Rows from block 11 of a small multi-label audio tagger, named by matrix and row number. Each number is 128 + 32 x the weight over its row's rms, rounded and kept within 0 to 255. All counts start at 0.
After each channel's rows are labels from the 100 clips, of 14976, where the channel reaches its highest value: "strongest on" is what is common among them. Only what is clearly more common there than usual is listed. The data: short read English sentences (LibriTTS-R).
# conv: pointwise conv (model.blocks.11.conv.weight, 128x128x1), inputs 0-127

conv.53 [ 83 135 103  73 160 147  92 152 111 119  69  82 159 102 120 130 168  87 120 146  41  25 145 140  83 158 125 155 154 103 120 110 122 142  65 146 134 110 159 120 105 130 173 172 156 149 103 111 136 140 100  86 144  60 127 127 155 141 162  88 174  97  60 166 104 135  95 138 160  70 150 123  81  90 162 110  98  64 156 152 144 108 125 102  89 107 135 122 149 116 166 131 157 139  98 101 146  98 147 177  96 124 132 134 140 144 127  72  62 102 135 106 150  85  66 105 134 143 141 129 173 113 129  95 156 145  93 158]
strongest on: the word "the"; the word "too"

conv.18 [133  93  75 117 150 101 165 130 117 108 119 133 126 127 162 145 104  74  91 101 105  73 119  98 117 115 113 117 197  73  21  52 107 165 141 107 136 173 127  78 135 164 101 166 139 133 147 137 143 153 109 187 127 127  56 116 123  37 145 117 162 137 115 133 148 179 140 138 113 136 147  88 122 108 138  64 153 110 117 145 114  89 120 192 109 147 113  95 185 130 142 149  85 137 103  93 146  65 142 174 106 117  68 164 130 130 148  93 127 162 148 101 114 156 100 119 102 148  75 133 100 153  94 121 179 108 115 102]
strongest on: the word "the"; the word "mrs"

conv.19 [ 72 122  78 140 102 108 126 138 136 130 137  85 213 124  91 150 111 177  87 124 132  75 164 116 143 107 140 162 116 116 123 134  67 100 116 124 137 193 113 121 138  94 187 156 145  51 101  95 117 150 153 212 119 155 132  45 135 116  83  60 168  99 125 168 128  29 150 113 109 180 162 155 160 163 137 125 154 144 101 135  83 145 111  97 149 138 130 126 102 125 153 109 113 116  73 153 124 133 143 129  69  94  98 149 131 112  80 152 198  91 150 126 114 143 143 141 145 142 139 114 163 115 108  95 141  94 143 100]
strongest on: the word "my"

conv.125 [128  70 101 102 190 134 113 174 169 144 127  66 111 116 160 121 182 155 102 154 175 121 140  83 131 159  67 115 135 133 122 115 127 122  75 171 118 205  74  98 144 145  69 107 159 148 114 152 129 139 110 148  62 157  80 140 155 125 160 158 170 158  63 121 182 174 105 141 131 139  95 167 118  95 134 154  80 142 101 148 141 130  73 125 152 118 152 117 148 111  89  84 107 151 123 186 144 152 118 126  96 144 164 114 110 127 100  84  96 153 176  74 111 161 121 158 136 119  42 157 141 118 129 111 137  79 191 109]
strongest on: the word "such"; the word "very"

conv.44 [150 132  79 113 154 154 153 143 123 154 101 163  72 117 145 126 120 111 133 165 127 128  76 166 139 128 136 121 157 143 128 114 122 163 138 109 156  83 131 153 110 143 133 136 102  97  66 193  91 167 170 111 133  76 144 101 130  71 131 108 161 161 127 166  88 140 162  87  64 167 128 118 106 138 158  44 133 149 123 107  95  81 166 128  46  59 133 145 132  57 134  63  40 163 109  90 164 134 104 129 167 137  79 119 156 106 153 101 145 116 100 148 159 160 124 161  97 146 105 145 127 134  83 123  92  59 148 123]
strongest on: the word "was"

conv.121 [163  73 133 147  63  75 134 137 113 160  83 102 148 114 167  91 173 153 129 164 132 114 157 141 174 151  98 111  88  86 114 104 165  98 102  90 135 121  98  70  94 106 127 118 121  86 120 142 145 122  83 173 150 147  76 131 157 131  98 132 198 136 194  88  88 102 122 117 161  98 162 149 164 154 161 148 157 119 100 129 119 142 193 141 155 114 130  71  71 140 109 159 137 160 138  17  88 142 122 143 140 147 104 148 141 100 139 119 172 151 102 104 100 120 160 156 116 115 101 172  98  44 143  89 134  81 109 101]
strongest on: the word "not"

conv.16 [102 102  99 117  54 142 125  63 123  59  96 116 117 138  96 112 136  69 118 142  63  69  76 109 144  82 122 122 121 156 160 109  96 150 113 139 112 112 104 124 192 143 112 138 125  82 154  53  87  89 164 112  90 148 103 113 198 111 101  94 125 115 175 118 126 149 109 142 146 117  58 124  97 127  93  84 122 143 138  69 132 128  86 115 128 126 160 109 103 126 141  58 136 165 125 135 219 190 176 146 175 133 104 118 141 143 154 163 150 141 130 123  96 135 109 168  99 103 126 114 115  71 133  63 150 130 144 108]
strongest on: the word "for"; the word "before"

conv.83 [112 133 160 159 129 110  77 152  97  41 162  97  86  86 142 135 127 116  63 109  82 170 126 124 136 142 118 134  92  97 158 187 142  89 138 130 147 166 131 154 126  71 104  90 153 112  64  94 134 132 108 104  73 115 105 117 141 105 109  88 176 132 116 149 137 167 124 122 145 156  81 100 178 119  76  87 143 139 170 122 134  96 138 137  81 141 120 132  68 171 130 158 126 161 137 170  88 147 186 119 117  81 161 102 147  81  91  74 115 104 142  71 109  71 124  54 144 129 126 107 103 141 119 160 169 148  56 176]
strongest on: the word "was"; the word "there"

conv.74 [159 135  99 177 124  69  67 136  98 164 142 141 111 117  71 119  98 156 133 170 110 141 160  64 137 138  98 121 120 144 165 104 131  96 138 136 109 116 131  67 152  68 190  59 152 175 115 141 131  84  73 173 129 168  97 128 102 152  89 155 126 106 157  74 108 163 169 149 135  86 100 130 108 153  58 100 144  97 122  96 151 137 164 128 129  50 112 152 120 144 151 128 158  83 125 157  97 125 159 175  89 116 135 121 103 168 134  76 120 101 129 203 109  67 130 102 149 102 135 105  90 123 184 143 174  76 128 127]
strongest on: the word "it"; the word "said"; the word "was"

conv.54 [151 134 123 112  76 122  94 103 142 113 144  94 106  85  89 163  88 126 142 153 129 144  71  91 112 114 120 125 120 114 146 146 128 120 123 135 143  90 176 120 110  99 128 150 180 140 149 189 142  88  97 118 132 153  72 133 134 195 150  67 113 126 104 154 137 121  69 117 159 111 128 148 156 123 111 121 101 157  99  93   0 109  83  71 142 136 119 128 113 120 127 114 131  95 128 140  85 163 117 116 111  95 130 135 133 167 133  91 117  34 130 112 139  67 171  82 105 131 131 121 153 164 143  11 146 113  87  76]
strongest on: the word "so"

conv.79 [ 91  79  95 171 151 119 105  83 110  93 124 119 121 102 155  82 199 100 151 101 165 116 105 172 114  73 143 111 113  85  76  87 114 144 144  55 115 113 132 141 106 186 134 125  68 131  86  92 153 134 150 104 158 165 123 129 142 101 137 144 193 132 137 159 160 162 114 107  95 107 150  66  79 142 149 131  87 137 133 160  93 110 101 146  80 165  99  79 152 148 155  95  97 182 168 135 105 111  89 126  88 111 121  36 152  87 155  92 106 142 113  95  74 118 113  97 143 128 130 125 119 122 130 143  32 120 168 145]
strongest on: the word "the"

conv.22 [147 101  50  94  76 147 126  93 122 146  77  92 149 129 182 191  84 112 119 153 132 112 114 177 185 114 116 139  74 140 125 124  51 113  96  73 146  88 136 118 111 139 116  74 156 113  81 143 123  92 146  89  84 138 107 157 135 111  93 121 103 117 143  66 154 131 188 164 154 138 119 101 115  11 138  87 168 132 127 127 158 144 118  96 116 152  72 152 176 145 173 118 114 149 124 156 101 128 126 128 151  78 117 138 135 141 176  99 160 171 119 125 156 135  76 163  81 181 117 155 119 133 112  93 152  95 156 129]
strongest on: the word "back"

conv.127 [125 164 119 102 117 122 156 148 112 108 114 110  90 129 118 144 117 119 100 131  77 105 138 111 107 115 122 114 165  91 101 149 146 117 196 130 157 142 106 171  77 104 125 127 134 147  27 131 115 153 147 122 114  63  85 112 151 105 159 140 107 130 139 129 121 137 119 127 165 168  76 106  94 120 187  95  35 116 112 152  58 131 152 131 129  75 125 120  37  83  82  74 129  71 122 129 127 173  74  82 118 134 178 151 132 131  74  81 109 107 125  76 162 170 131 110 108  86 129  70 164 136 116 109  73 127 152 103]
strongest on: the word "was"; the word "first"

conv.113 [170 192  84 153  94  79 102 109 118 137  97 101 115 135  76 150 125 131 109  93  80 188 111 104  69  94 140  95 160  81 155 127 108 165 106 162 129 114 184 172 112  94  14 152 111  84 142 160 163 122 137 117  92 115 110 125 161 110 153  60 101 131 135 133 119 143  91  62  86 151 127 135 139  43 148 145 114 164 145 140 107 114 132 127 144 171  96 137 170 118 107 145 149 117 155 155  91 149 115 102 164  81 156 193  86  77 177 131 159 128 145  83 150 147 160 111 154 133 183 146 135 132 131 109 152 116 105 155]
strongest on: the word "to"

conv.62 [ 96 114 182 121 171 133 117 104 113  62 118 124  64 161 131 144  95 123 144 153 146  66 136  94 125 131  99 168 145 154 151 107 155 156 145 134 131 170  92  84 160 119 119  79 132 192 129 125  88  89 161  30 133 104 104 120 163 131 138 122 143  86  50 103 114 126 128 105 143 157 101 121  74 154 165 135 105 101 127 135  48 128 100 123  84 140 151 113 113  91 108  96  99 133 141 119 183 138 150 121 147  95 136 115 173 136 117  31  52 130 128 109 143 112 199 142 121 105 144 160 169  62 132 137 176 118 115 121]
strongest on: the word "are"; the word "very"

conv.122 [102 173  95 119 125 128  42 100 132 163 150 146 109  92 163 130 174  85 116 136 152 118  99  55 126 130 128 157  38 130  61 124  66 164  83 119  88  76 137 148 123 125 127 102 110 168 155 134 124 167  72 108 149  72 108 167 124 134 160  62 159 120 165 160 176 110  72 141 143  97 155 115  87 144 105 164 137 152 127 173 142 150  92 136  82 143  65 113 134 141 161 128 133 163 126 191 128  90 109 182 191 101 139 144 139 137 135 105 151  85  88  98 137 120 164 132 150  94 114 113 110 126 135 110 116  69 173 118]
strongest on: the word "such"; the word "no"

conv.27 [144 132 133  63 117 166 148  56 142 118 123 140 129 112  93 123 166  74  63 160  98 123 129 101 198 138 122 167 136 123 142  77 138 109 183  96 105  98 102 173 127 123  89 134 126 121  40  87 142 125 129 163 177  72 108 139 108 119 158  89 169 129 131 107 119 161 146 164 114  89 128  92 161 114 150  83 114 110 123 117 135 137  71 168 142 114  56 161  66 108 106  58 169 106 102 168 139 149 109 121 156  99 163 116 137  98  82  58  89 122 106  76 149 179 123 110 124  73 110 106 123 146 187 134 129 132 117 153]
strongest on: the word "of"; the word "it"

conv.15 [ 73  96 107 144 116 129 129 158 177  63 116 135 139  90 136 121  48  92 107 115  97 121 138 151 170 123 120 116 150 110  59 115 118 149 106 169 108 145 127 123 158 114  97 178  92 131  80 114 137 132 104 137 135 103  96 159 108  95 147  89 137 140  70 145 155 176 110 141 136 103 152  68 111 103  74  70 116 133 155 135  97 150 111 156 119  70 140 138  49 164 144 103  97 197  67 101 156  95 121 120 136  84 176 119 150 161 192 145 146 158 125  62  96 138 115  69 135 110 148 125  83 105 179 136  79 118  68 143]
strongest on: the word "the"

conv.101 [164 130 105 142 137 137  72 128 118  35  75  80 106 183 166  95 124 146 101 158 129 151 140 144 133 105 153  85 121 102 160  66 128 165 159 172 148 132 151 141 142 143 105 115 150  80  72 114 174  96 179  96 118 157  98 137 157 134 162 124  75 108 102  81 124 139 142  90 157  89  67  82 103 100 167 130  94 137  87  91 147  47 137 131 109 145 144  96 132  97  88 122  74  75 122 138 130 145 112 146 102 131 159  93  99 152 111 171  93 174 143 110 147 173  90 144 146 139 125  60 119  98 214 163 127 118 136 138]
strongest on: the word "about"

conv.60 [119 163 105  94  84 127 102  68  60  65  91 145  93 166 156 121 120  96 100 173  53 136 107 135 129 153 128 114 115 134 127 111 123 123 128 135 151 124 149 162 146  92 154  25 121 139 134  79  78 107 148 131  97  91 149 149 143 121 112  93 162 130  78  69 144 148 105 146 132  96 111 154 116  83  76  64 130 121 157 123  97 111  85 186  82 157  97 105  78 139  97 142 153 156 134 157  85 183 183 118 135 125  96 199 161 122 153 133 102 139 119 132 151 157  84 134 113 148  92  92  66 134 194 141 115 158 109 147]
strongest on: the word "to"; the word "it"

conv.36 [120 105 115 141  43 124 106 106 148 191 140 115  94 135 164 152 158 127 107  90 174  49 156 111 110 156  79 100  79 146 183 130 120  94  95 106 139 137 167  90 131  80  87 135 136  81 177  71 154 141 137 103 117 113 164 180 121 145 120  85 185 148  86  92 132 142 125 152 114 150 132 157 108  95  44 189 119  96 124  85 150  86 162 175 140  89 140 159 143 112 129  98  94 135 142 158 152  71 142 159 162 131 162 126 104 156  69 140  92  91  97 105 118 109  94 144  98  90 125 144 103 127 132  81 138  56 152 137]
strongest on: the word "such"

conv.66 [157 125 177 158 126 138  89 111  86 137 110 136 101 138 119 109 114  93 123  97 159 141 101 165 153  94 154 185  89  91  96 107 119 111 163 162  99 188  91 105  81 106 142 107 107 124  95 133 126 141  67 159 176 113 129 114 105 111 181 150 174 120 149 140 150 191  99 124 162 185 157 102 105 102 112 158 125 127  87  84 115  95 135 157 121  96 108 135 159  61 166 130  83 145 159  79 137 147  71 186 104  65 103 118 125  96 169 156  91 111  32 110  69 134  74  88 115 151 179 126  72 158 107 142 113 142 144 115]
strongest on: the word "once"

conv.52 [145 117  99 109 139 116  98  75 142 119 142 131 149  92 141 188 164  48  85 111 106  92  15 150 165  87 117 181 106 121 136 137  53 147 132  78  68 124  74 122 116 126 160 130 121 110 128 107  87 125 189 160 123  81 132  90 154 141 101 100 105 118  95 143 161  72 119 179 113 170 174  95 115 138 146  42 135 124 117 120 137 131 142  63 180 149 113 147 135  75 147  78 123 120 183  87 122 118 141 130  86 119 144 178 127 138  93 122 143 106 105 147 142 137 127 102 120 128 120 145 120 159 172 168 125  98 116 179]
strongest on: the word "it"

conv.8 [137  54 174 153 117 109 132  66 155 118 125  84  94 121 118 124 123 106 115 151 135 121 169 117 131 123 139 141 160  97 123 109 143 137 134 125 150 108  76 122 137  79  94 127 172 160 121 119  97 102 138 148 152 132  91 117 196 131 140  91 202 178  94 148 130 157 113 124  97 126  77 214 159 134 133 140 151 146 125 115 105  78 125 145 128 110  84  82 100 145 119 117 172 170 150  62 100 163 172  91 140  98 145 162 131  67 133  37 135 142 110 138 153 130 168 127 180  87  98 136  25 158 165 122 104  87  78 141]
strongest on: the word "of"

conv.56 [ 95 138 127  46 150 128  93 127  72 147 130 102 100  81 107 141 186  97 123 146  76 101 103  65 141 170  43 114  94 124 100  81 138 113 102  83 148 114 114  96 173  99 126 115 116 117 119 131 114 103  87  91  95  97 162 117 109 179 121 119 139 131  64 121 130 133 109  91 168 160 159 151 100  67  75  86 136 149 158 129 124 137 129  83 139 164 129 130 128  59 146 113 106 156  91 132  65 151 171 133 132 116 123 143 143  77 152  69 128  62 155 110 160  84  59 100 141 132 132 148 134  73 145 105 120  90  88 171]
strongest on: the word "to"; the word "it"

conv.55 [194 140 153 111 138 123 109  93 118 117 105 105  99 120 181 142 144 141 137  85  73 161 114 121 153 113 125 192  72  75 163  84 114 126 130 139 113 166 128 125 169  63  78  44 149  73 155 139 122 141 105 133  98 156  92 128 143 116 151  78  89  64 117 110  75 171 138 117 146 144 134 124 162  73 143 120  83 111 112 147 116 101  96 164 136 123 113 155 146 104 166 110  97 133 109 105 131  70 118 139 115 109  78 179  91 143 127 117  76 191 172  85 147 133 112 173  90 163 123 151 104 104 156 139 191  44 158 121]
strongest on: the word "to"; the word "get"; the word "again"

conv.11 [ 99 145 170 133  79  51 151 126 124  82 133  66 116  96 168 155  98  94 115  78  90  71 148 122  81 146 115 153  90 113 110  75 124  92 152 122 143 122 152 220 115 110 130  97 152 115 126 120 146 161 147  92 112 104  57 129 107 138 152 168 190 128 141 136 150 117  85 134 137  51 124 108  98 169 140 141 135 103 128  81 167  50 115  75  98  81  61 115  63 200 127 121 115 121 147 148 111 134  89 136 173 148  93 153 132 143 113  94 148 122  99 131  88  99 148 140 158  94 131 136  79 146 104 121 124 104 140 155]
strongest on: the word "not"; the word "be"

conv.1 [ 82 150 152 132  59 135 123 156 119 145  60 125  47 100 162 120 152 147 111 161 137  87 107  83  79  60 115 106 115 131 117 145 121 133 108 118 144 179 167 133 133 155 130 115 169 115  77 150 130 134  92 142  77 101 116 196 118 181 153  99 152 177 135  70 149  70  90 154 134 132  74 153 147 136  99 145 116 133  84  85  82  97 163 162 154 172  60  74  96  90 146 127 138 143 113  90  87 136 177  98  97 136 110 123 111  74  78 101 149  61 150 170 149 118 142  89 161 130 174 116 107 122 123 100 109 134 142 137]
strongest on: the word "the"; the word "said"; the word "of"

conv.17 [119  41 138 145 102  48 113 140 106 104  86  70 146 147 142  78 158 120 142 154 197 153 183 130 113 134  73 140 138 151 132 123 108 152  95 187 141 142  56  84 133 123  89 126 147  90 122 147 158  50 149 161  93 127 120 117 153 122  74 146 100 135 151 121  98 152 184 172 126 141 117 134 131 133 142 155 124  84 170 163 140  97 112 110 118 125  80 192 145 165  86 138 112  95 129  98 145 126 151 142  77 138 141 121 125  73  51 151 103 167 150 129 149 154 157 111 183 142  80 142 114  81 114 118  77 131  70 134]
strongest on: the word "for"

conv.68 [112 169 199  95  96 171 144  88 132 143  70 145 141 151 122 119  70 115 109  99 132  98  22 127  66  65 102 137  98  94 115 136 171 108 126 110  96  69 144 108 157 134 125  61 131  90 115 121  86 134 136 140 165 124 164 164 147 169 168 119 173 176 141 157 132 140  77 138 117 162 127 167 160 141  72 117 151 140 174 100 139 151 132 131 113 179 141  99 122 199 141  97 126 104 127 111 148  99 128  92 142 117 132  95 112 107  97  70  97  85 118 147 114  87 147 123  99 121 103 178 131 160 150  53  85 114 114  78]
strongest on: the word "never"; the word "me"

conv.97 [ 83 127 126 151 143 161 115 108 112  47 155  95 142  71 147 169 151 121 148 114 148 127 128 111 161 104 186 130 100 112 153 139  47 149 157 167 111 114 143  88 146 124  91 127 164 152 120  99 119 135 109 111  90 162 124 106 180 120 149 119 131  74 158 186 141 129 112 145 144 126 122 107  84 155 173 128 157 153  33 127  95  55  93 139 115 140 120 120 127 146  92 130  60 141 153 146 142 166 154  99 126  83 162 167 124 117 155  78  77  76 170  80 143 113 145 127 122 179  79 112 127  67 144 108 136  30 115 105]
strongest on: the word "all"

conv.98 [155 171 152 176 178 180 170 154 184 141 172 167 153 129 147 171 133 158 195 190 103 130 221 124 145 167 173 134 152 171 153 174 147 117 185 129 128 127 174 170 117 195 109 168 156 151 203 124 129 159 152 142  99 164 190 147 133 148 171 145 155 103 162 123 140 130 141 140 107 127 137 130 135 131 146 102 171 182 138 165 160 162 154 142 161 167 146 149 164 151 125 162 128 162 117 154 160 128 101 144 189 182 119  89 115 165 124  97 132 144 149 183 133 163 122 156 118 146 105 166 153 158 180 127 155 153 119 149]
strongest on: the word "of"

conv.26 [149 120 142 103 119 112 142 132 133 136 125 102 115 130 127 147 186  35 133 106 128 143 196 113 104 110 146 152 125 169  99 109  83 164 125 135 107 108 139 149 174 119  94 148 175 143 108 124 171 119 125 148 157 138 126 116 146 148 139 124 143  99  72 110 145 219 110  76 166 113 119 244 112 138 118 153 141 114 120 100 117  70 143 115 154 108  98 114 167 129 122 138 101 169 127 109  90  94 157  81 113 154 116 148 101 121 111  32 133 186 108 139 189 108 114 134  84 100 102 150  42  85 137  59 145  98  97 116]
strongest on: the word "the"; the word "said"

conv.108 [126 142 132 108 104 169 146  91 118 109 127 125 118 120 126 154  82 136  76 100 119  56 170  67 156 138 159 100 132 107  98  83 149 128  72  89 108 132 126 138 147  80 117 155 181 149  85  93  72 130  97 149 144 133  39 128 157 154 151 140 131 126 169 108 139 133  99 175 142  93  77 119 161  46 143 139 183 123 168 134  35  93  94 122 153 120 170 122  80 112 149 180 145  71 108 103  99 157 129 130 111 124 140 138 159 133  75 132 114  89 120 148 143 150 106 158 132 139 142 138 112 157 156  64 131 105  34 137]
strongest on: the word "of"

conv.33 [142 137  75 125 116  74 134  67 104 161 116 128 154 138 175 162  73 171  89 148  98 160  98  96 135 108 153  57 120  74 144 139 111 113  77 138 145 166 138 160 105  80  92 169 103 128 133 168  67 111  98 154 146 134  86  99 162 164 135 124 161 103 106 106 134 115  40 113 142 105  71 152 114 130  77 102 173 124 120 119 120 160 139 132 138  51 171  81 123 180 157 130 125 128 115  97 104 104 147 115   7 145 146 147 189  97 119 105 137 137 136 139 149  47 103 133 143 128 152 132 121 104 127 126 125 150 114 147]
strongest on: the word "and"; the word "in"

conv.75 [152 203 101 126 135 112 125 103 148 132 137 149  71 167 124 164  96 127 152  54 167  70 100 125  93 106 198  65 146 140 119 141  68 111  95  76 137 124  74 112 132 110 150 102  27 168 118 106 148 103 174 188  62  96 156 110 166 107 113 137 123 139  62  27 134 148 107 169 169 182 146 130 103 122 123 125 109 135 154 144 121 138 140 125 116 154 132 107 121 138 114 133 122 144 132 181 110 109 159 116 115 132 110 146  85 142 160 167 173 116  84 130 114 129 126  98  76  94  83 142  78 124 137 161 122 140 146 117]
strongest on: the word "was"; the word "it"

conv.77 [126 127 155 136 135 125  99 141 133 153 143 119 127 102 132 104 101 101 159 110  71  80 103 137 163  65 144 119  94  71 131 109  77 146 107 189 133 131 141 114 145 118  53  74 135 110 144 180 100 142  96 129 135 192  56 144 157 161 169 132  97  87 123  96 114 147  67 130 108 108 130 133 103 134 167 141 113 113 138  68  58 111  82 133 132 139 111  79  94  86 124 102  62  60 162 124 103 142 143 135 127  55 145 143 141  76  71 141  81  78 142 159  94 114  68  74 148 124 106 138 137 119 135 110 122 166  99  75]
strongest on: the word "all"

conv.76 [139 169 106 184 110   7 175 158 112 136 125  77 108 103 129 153  78 101 127 113 126 170  39 104 105 133 112 106  93 134 182 107 105 108 112 127 126 148 137  92 134 128 146 151 110 138 140 153 143 142 134 145 132 133  12 129 153 105 127 150 127 105 150 140 142 130 112 120 117 131  87 106  46 175 157 200 151 114 119  99  81 131 145 139 101 149 101 134 145 171 118 135  61 149 145 160  91 163  83 121 147 127  58 184 130 117 105 182 111 108 133 133 141 113 115 127 163 136 147  75 144 150 111 139 129  57 135 149]
strongest on: the word "not"; the word "me"; the word "dear"

conv.94 [121 120 156 143 146 128 108  53 155 135 109 117 150  99  98 139 123 101 137  46 113 145 109 127 141  81 138 111 156 170 138 150 114 178 109 136 130  96 144 180 123 133 169 118  70 125  82 115 123 135 143 147 133 164  97 157  99  77 109 140 148 123 137  85 108 183 138  84 172 112 122 108  94  97  98 127  92 120 125 150 159 126  82 114  84  82  85 134 118 132 204 100  83 148 156 108 115 130 118  89  90  73 121 122 166 127 145  89  83 170 180  82  93 105 101 117 152 120  51 211  84 160 163 166 111  88  71  69]
strongest on: the word "the"; the word "of"

conv.35 [136 133 179  70  69 117 121 103 104  92 106 143 148 158 181 126 152 148 137 154 148 111 118 145 141  99 182 113  82 165 155 143 115  78 103 159  98 148 140  85  70 130 123 105  95  89 102 112 176 118 130 107  84  66 121  92  73 215 119  76 133 149 103 140 191 122  94 111 151 110 110 111  76 121 137  85  98  75 132 134 137 163 114 166  75 106 186 102 143 137 154  76 158 150 116  88 131 126 135 136 126 113 153 118 137 148  68 150 109  98 154 114 138 135 122 172 112  97  85 105  90 200 165 127 104 138  43 159]
strongest on: the word "about"

conv.80 [114 104 115 119 114 103 135 178 178 111 164  32 150 152 134 190 100 190 112  68 176 128 108 108 140 113  74 152  88  73 139 108 115 100  88 141 126 129 111  81 133 102 122 116 144 125  97 119 131 185  89 151  81 118  99 160 113 157 168 171 155 164 118  72 136 171 112  68 130 169  53 171 142 123 113 141 137 106 143  96 134  74  82 105 142 156 137  92 114  98 118  59  85 112 159 159  88 169 119 148 153 104 148 140 152 125 125  61  91 128 141 139 108 165 105 137 114 117  90 149 138 116 142 106  42 111 109 141]
strongest on: the word "very"

conv.31 [102 144 144  94  60 147 162 105 121 159 112 113 119 132 140  77 129  90 155 159 121 146 151 141  80 165 106 135 140  84 145 124 147 139 174 135  92  65 159 140  54 115 109 113 168 117 105 137 111  48 141 109 112 145 122 158 175 106  38 121 103 131  85 108  74  86  85 117 103 134 181 123  98 104 103  96 121  82 159  64 157 152 145 107 119 130 120 103 115 126  98 134 125 134 153  87 129 138 141 132 131  79 112 210 109  82 142 202 137 153 115  78 140 150 103 114 160  90 187 133 163  42  96 130 106 143 120 159]
strongest on: the word "to"

conv.124 [171 118  78 169 139 122 172 129 138 114 118 103 173 117 109 179 173 108 128 160 145 136 120 118 161 151  73 168  38 151 130  90  99 116 116 110 129 150 109 144 153  72 124 160 143 112 112 122 110  92 102 169  64 100 106  82 117 123 162 153 159 129  83 175 122 155 129 167 124 137 148 183 113 129 122 136 166 153  51 152 100 114  57  63 144 150 138 181 164 131  77 121 158 110  94 149 115 139 118  95 103 109 141 176  65 132  86 105 201 123 130 120 144 131 122 181 107 148  83  95 119 116 167  87  90 164  67 107]
strongest on: the word "my"; the word "they"

conv.107 [127 165 161 141  69  89 160 104 133 178  82 100 123  83 137 141 169  77  65 123 133 161 130 137 159 114 143 133 161  95 125 112 110 130  87 104 153 137 155 113 100 115  91 150 153  41 110 110 134  69 174 154 103  99 113 165 105 101  87  88 119 140  91 159 194  66  95 146  96 107 156 108 110 127 118 134  99 151  74 110  78  80 153  68 185 159  81 135  90  64 111 110 156 126 136 100  93 191 141 114 114 139  90 167 120 133  62 129  94 156 193 105  92 159 124 163 126 123 155 135 116 102 154 130 167 141 144 134]
strongest on: the word "about"; the word "to"

conv.5 [138 142 148 115 153  34 108 130 124 174  57  85 118 158 156 101 135 147  67 147 166 116  93 110 149 134 113  61 145  80 130  95 132 151 169 167 164 162 102  97 180 147 160 118 125 148 116 185  51 113 126 128 138 163 150 111 153  94 168  96 139 134 110 118 119 101 126 187  81 148 102  66 124  85 129 158 105  57 161 141 104 162  96 138 119 168 150 101  88  85 123  89 118 132 159  84 153 134 130 149 143 110 143 164 175 132 176 122 113 113  53  74 154 172 109 116 174 162 132 109 134 111 130 162 152 122  83  95]
strongest on: the word "very"; the word "take"

conv.78 [161  86 117 107 150 131 147 158 142 115 118 121  89 105 134 122  99  88 120 104 133 133  34 157 113 118 143 123 122 153 179 140 160 145 163 138 120 152  92 141 168 163 163 147 145 115 124 183 136 129 104  89 134 135 118 128 162  97  85 104 123 171 135 145 151 126 109 132 106 177 130 123 194 101  94  84 141 194 144  55 141  83 206  93 124 173 108 139 117  71 121 167 107 150 149 177 146 137  68 151 145 114 147 125 118 146 155 119  95   9 186 150 157 117  97 105  89 140 122 147 129 154 127  47 143 109 153 185]
strongest on: the word "very"; the word "such"

conv.96 [128 162 176 132  85 135 131 108 107 156  83 111 129  65 139 126 111 139 113 113 119 136 116 129 101 103 182  91  75 152 146 124 107 140 101 140 134 164 114  94  96 152 147 157  99 142 157 134 127  60 105  88  83 168 116 132 151 116  84 142 160  96 138 125 176 129 111 105 169 143  98 162 123  58 147 125  61 112 140 128  80 125 115  75 115  83 166  82 116 124 189 159  62  94 132 140 127 150 170 127  81  77  69 154 128 119  94 142 105 124 168 115 126 129  73 165 155 181 139 153 158 176 137  32 140  93  52 105]
strongest on: the word "about"

conv.64 [ 81 172 176 162  95 142  96 156 114 183 149 115 115 189  69  91 137 116  79 146 117 139  93 178 107  79 156 148 147 131 121 158 166 141 135 140 118 138 128 115 124 149 139 174 130 150 142 157 145 106 119 124 171 150  91  81 173  98 161  92 182 167 112  84 159 142  91 146 145 127 177  74 123 188 170 117 165 119 164 100 153  67 177 141 131 128 125 139 155 217 170 141  74 124 157 164 135  76 132 114 154 122 129 130 111 168 166 162  79 188 109 151 178 150  66 176  86 125 132 142  90 150 109 124 101 153 109 139]
strongest on: the word "never"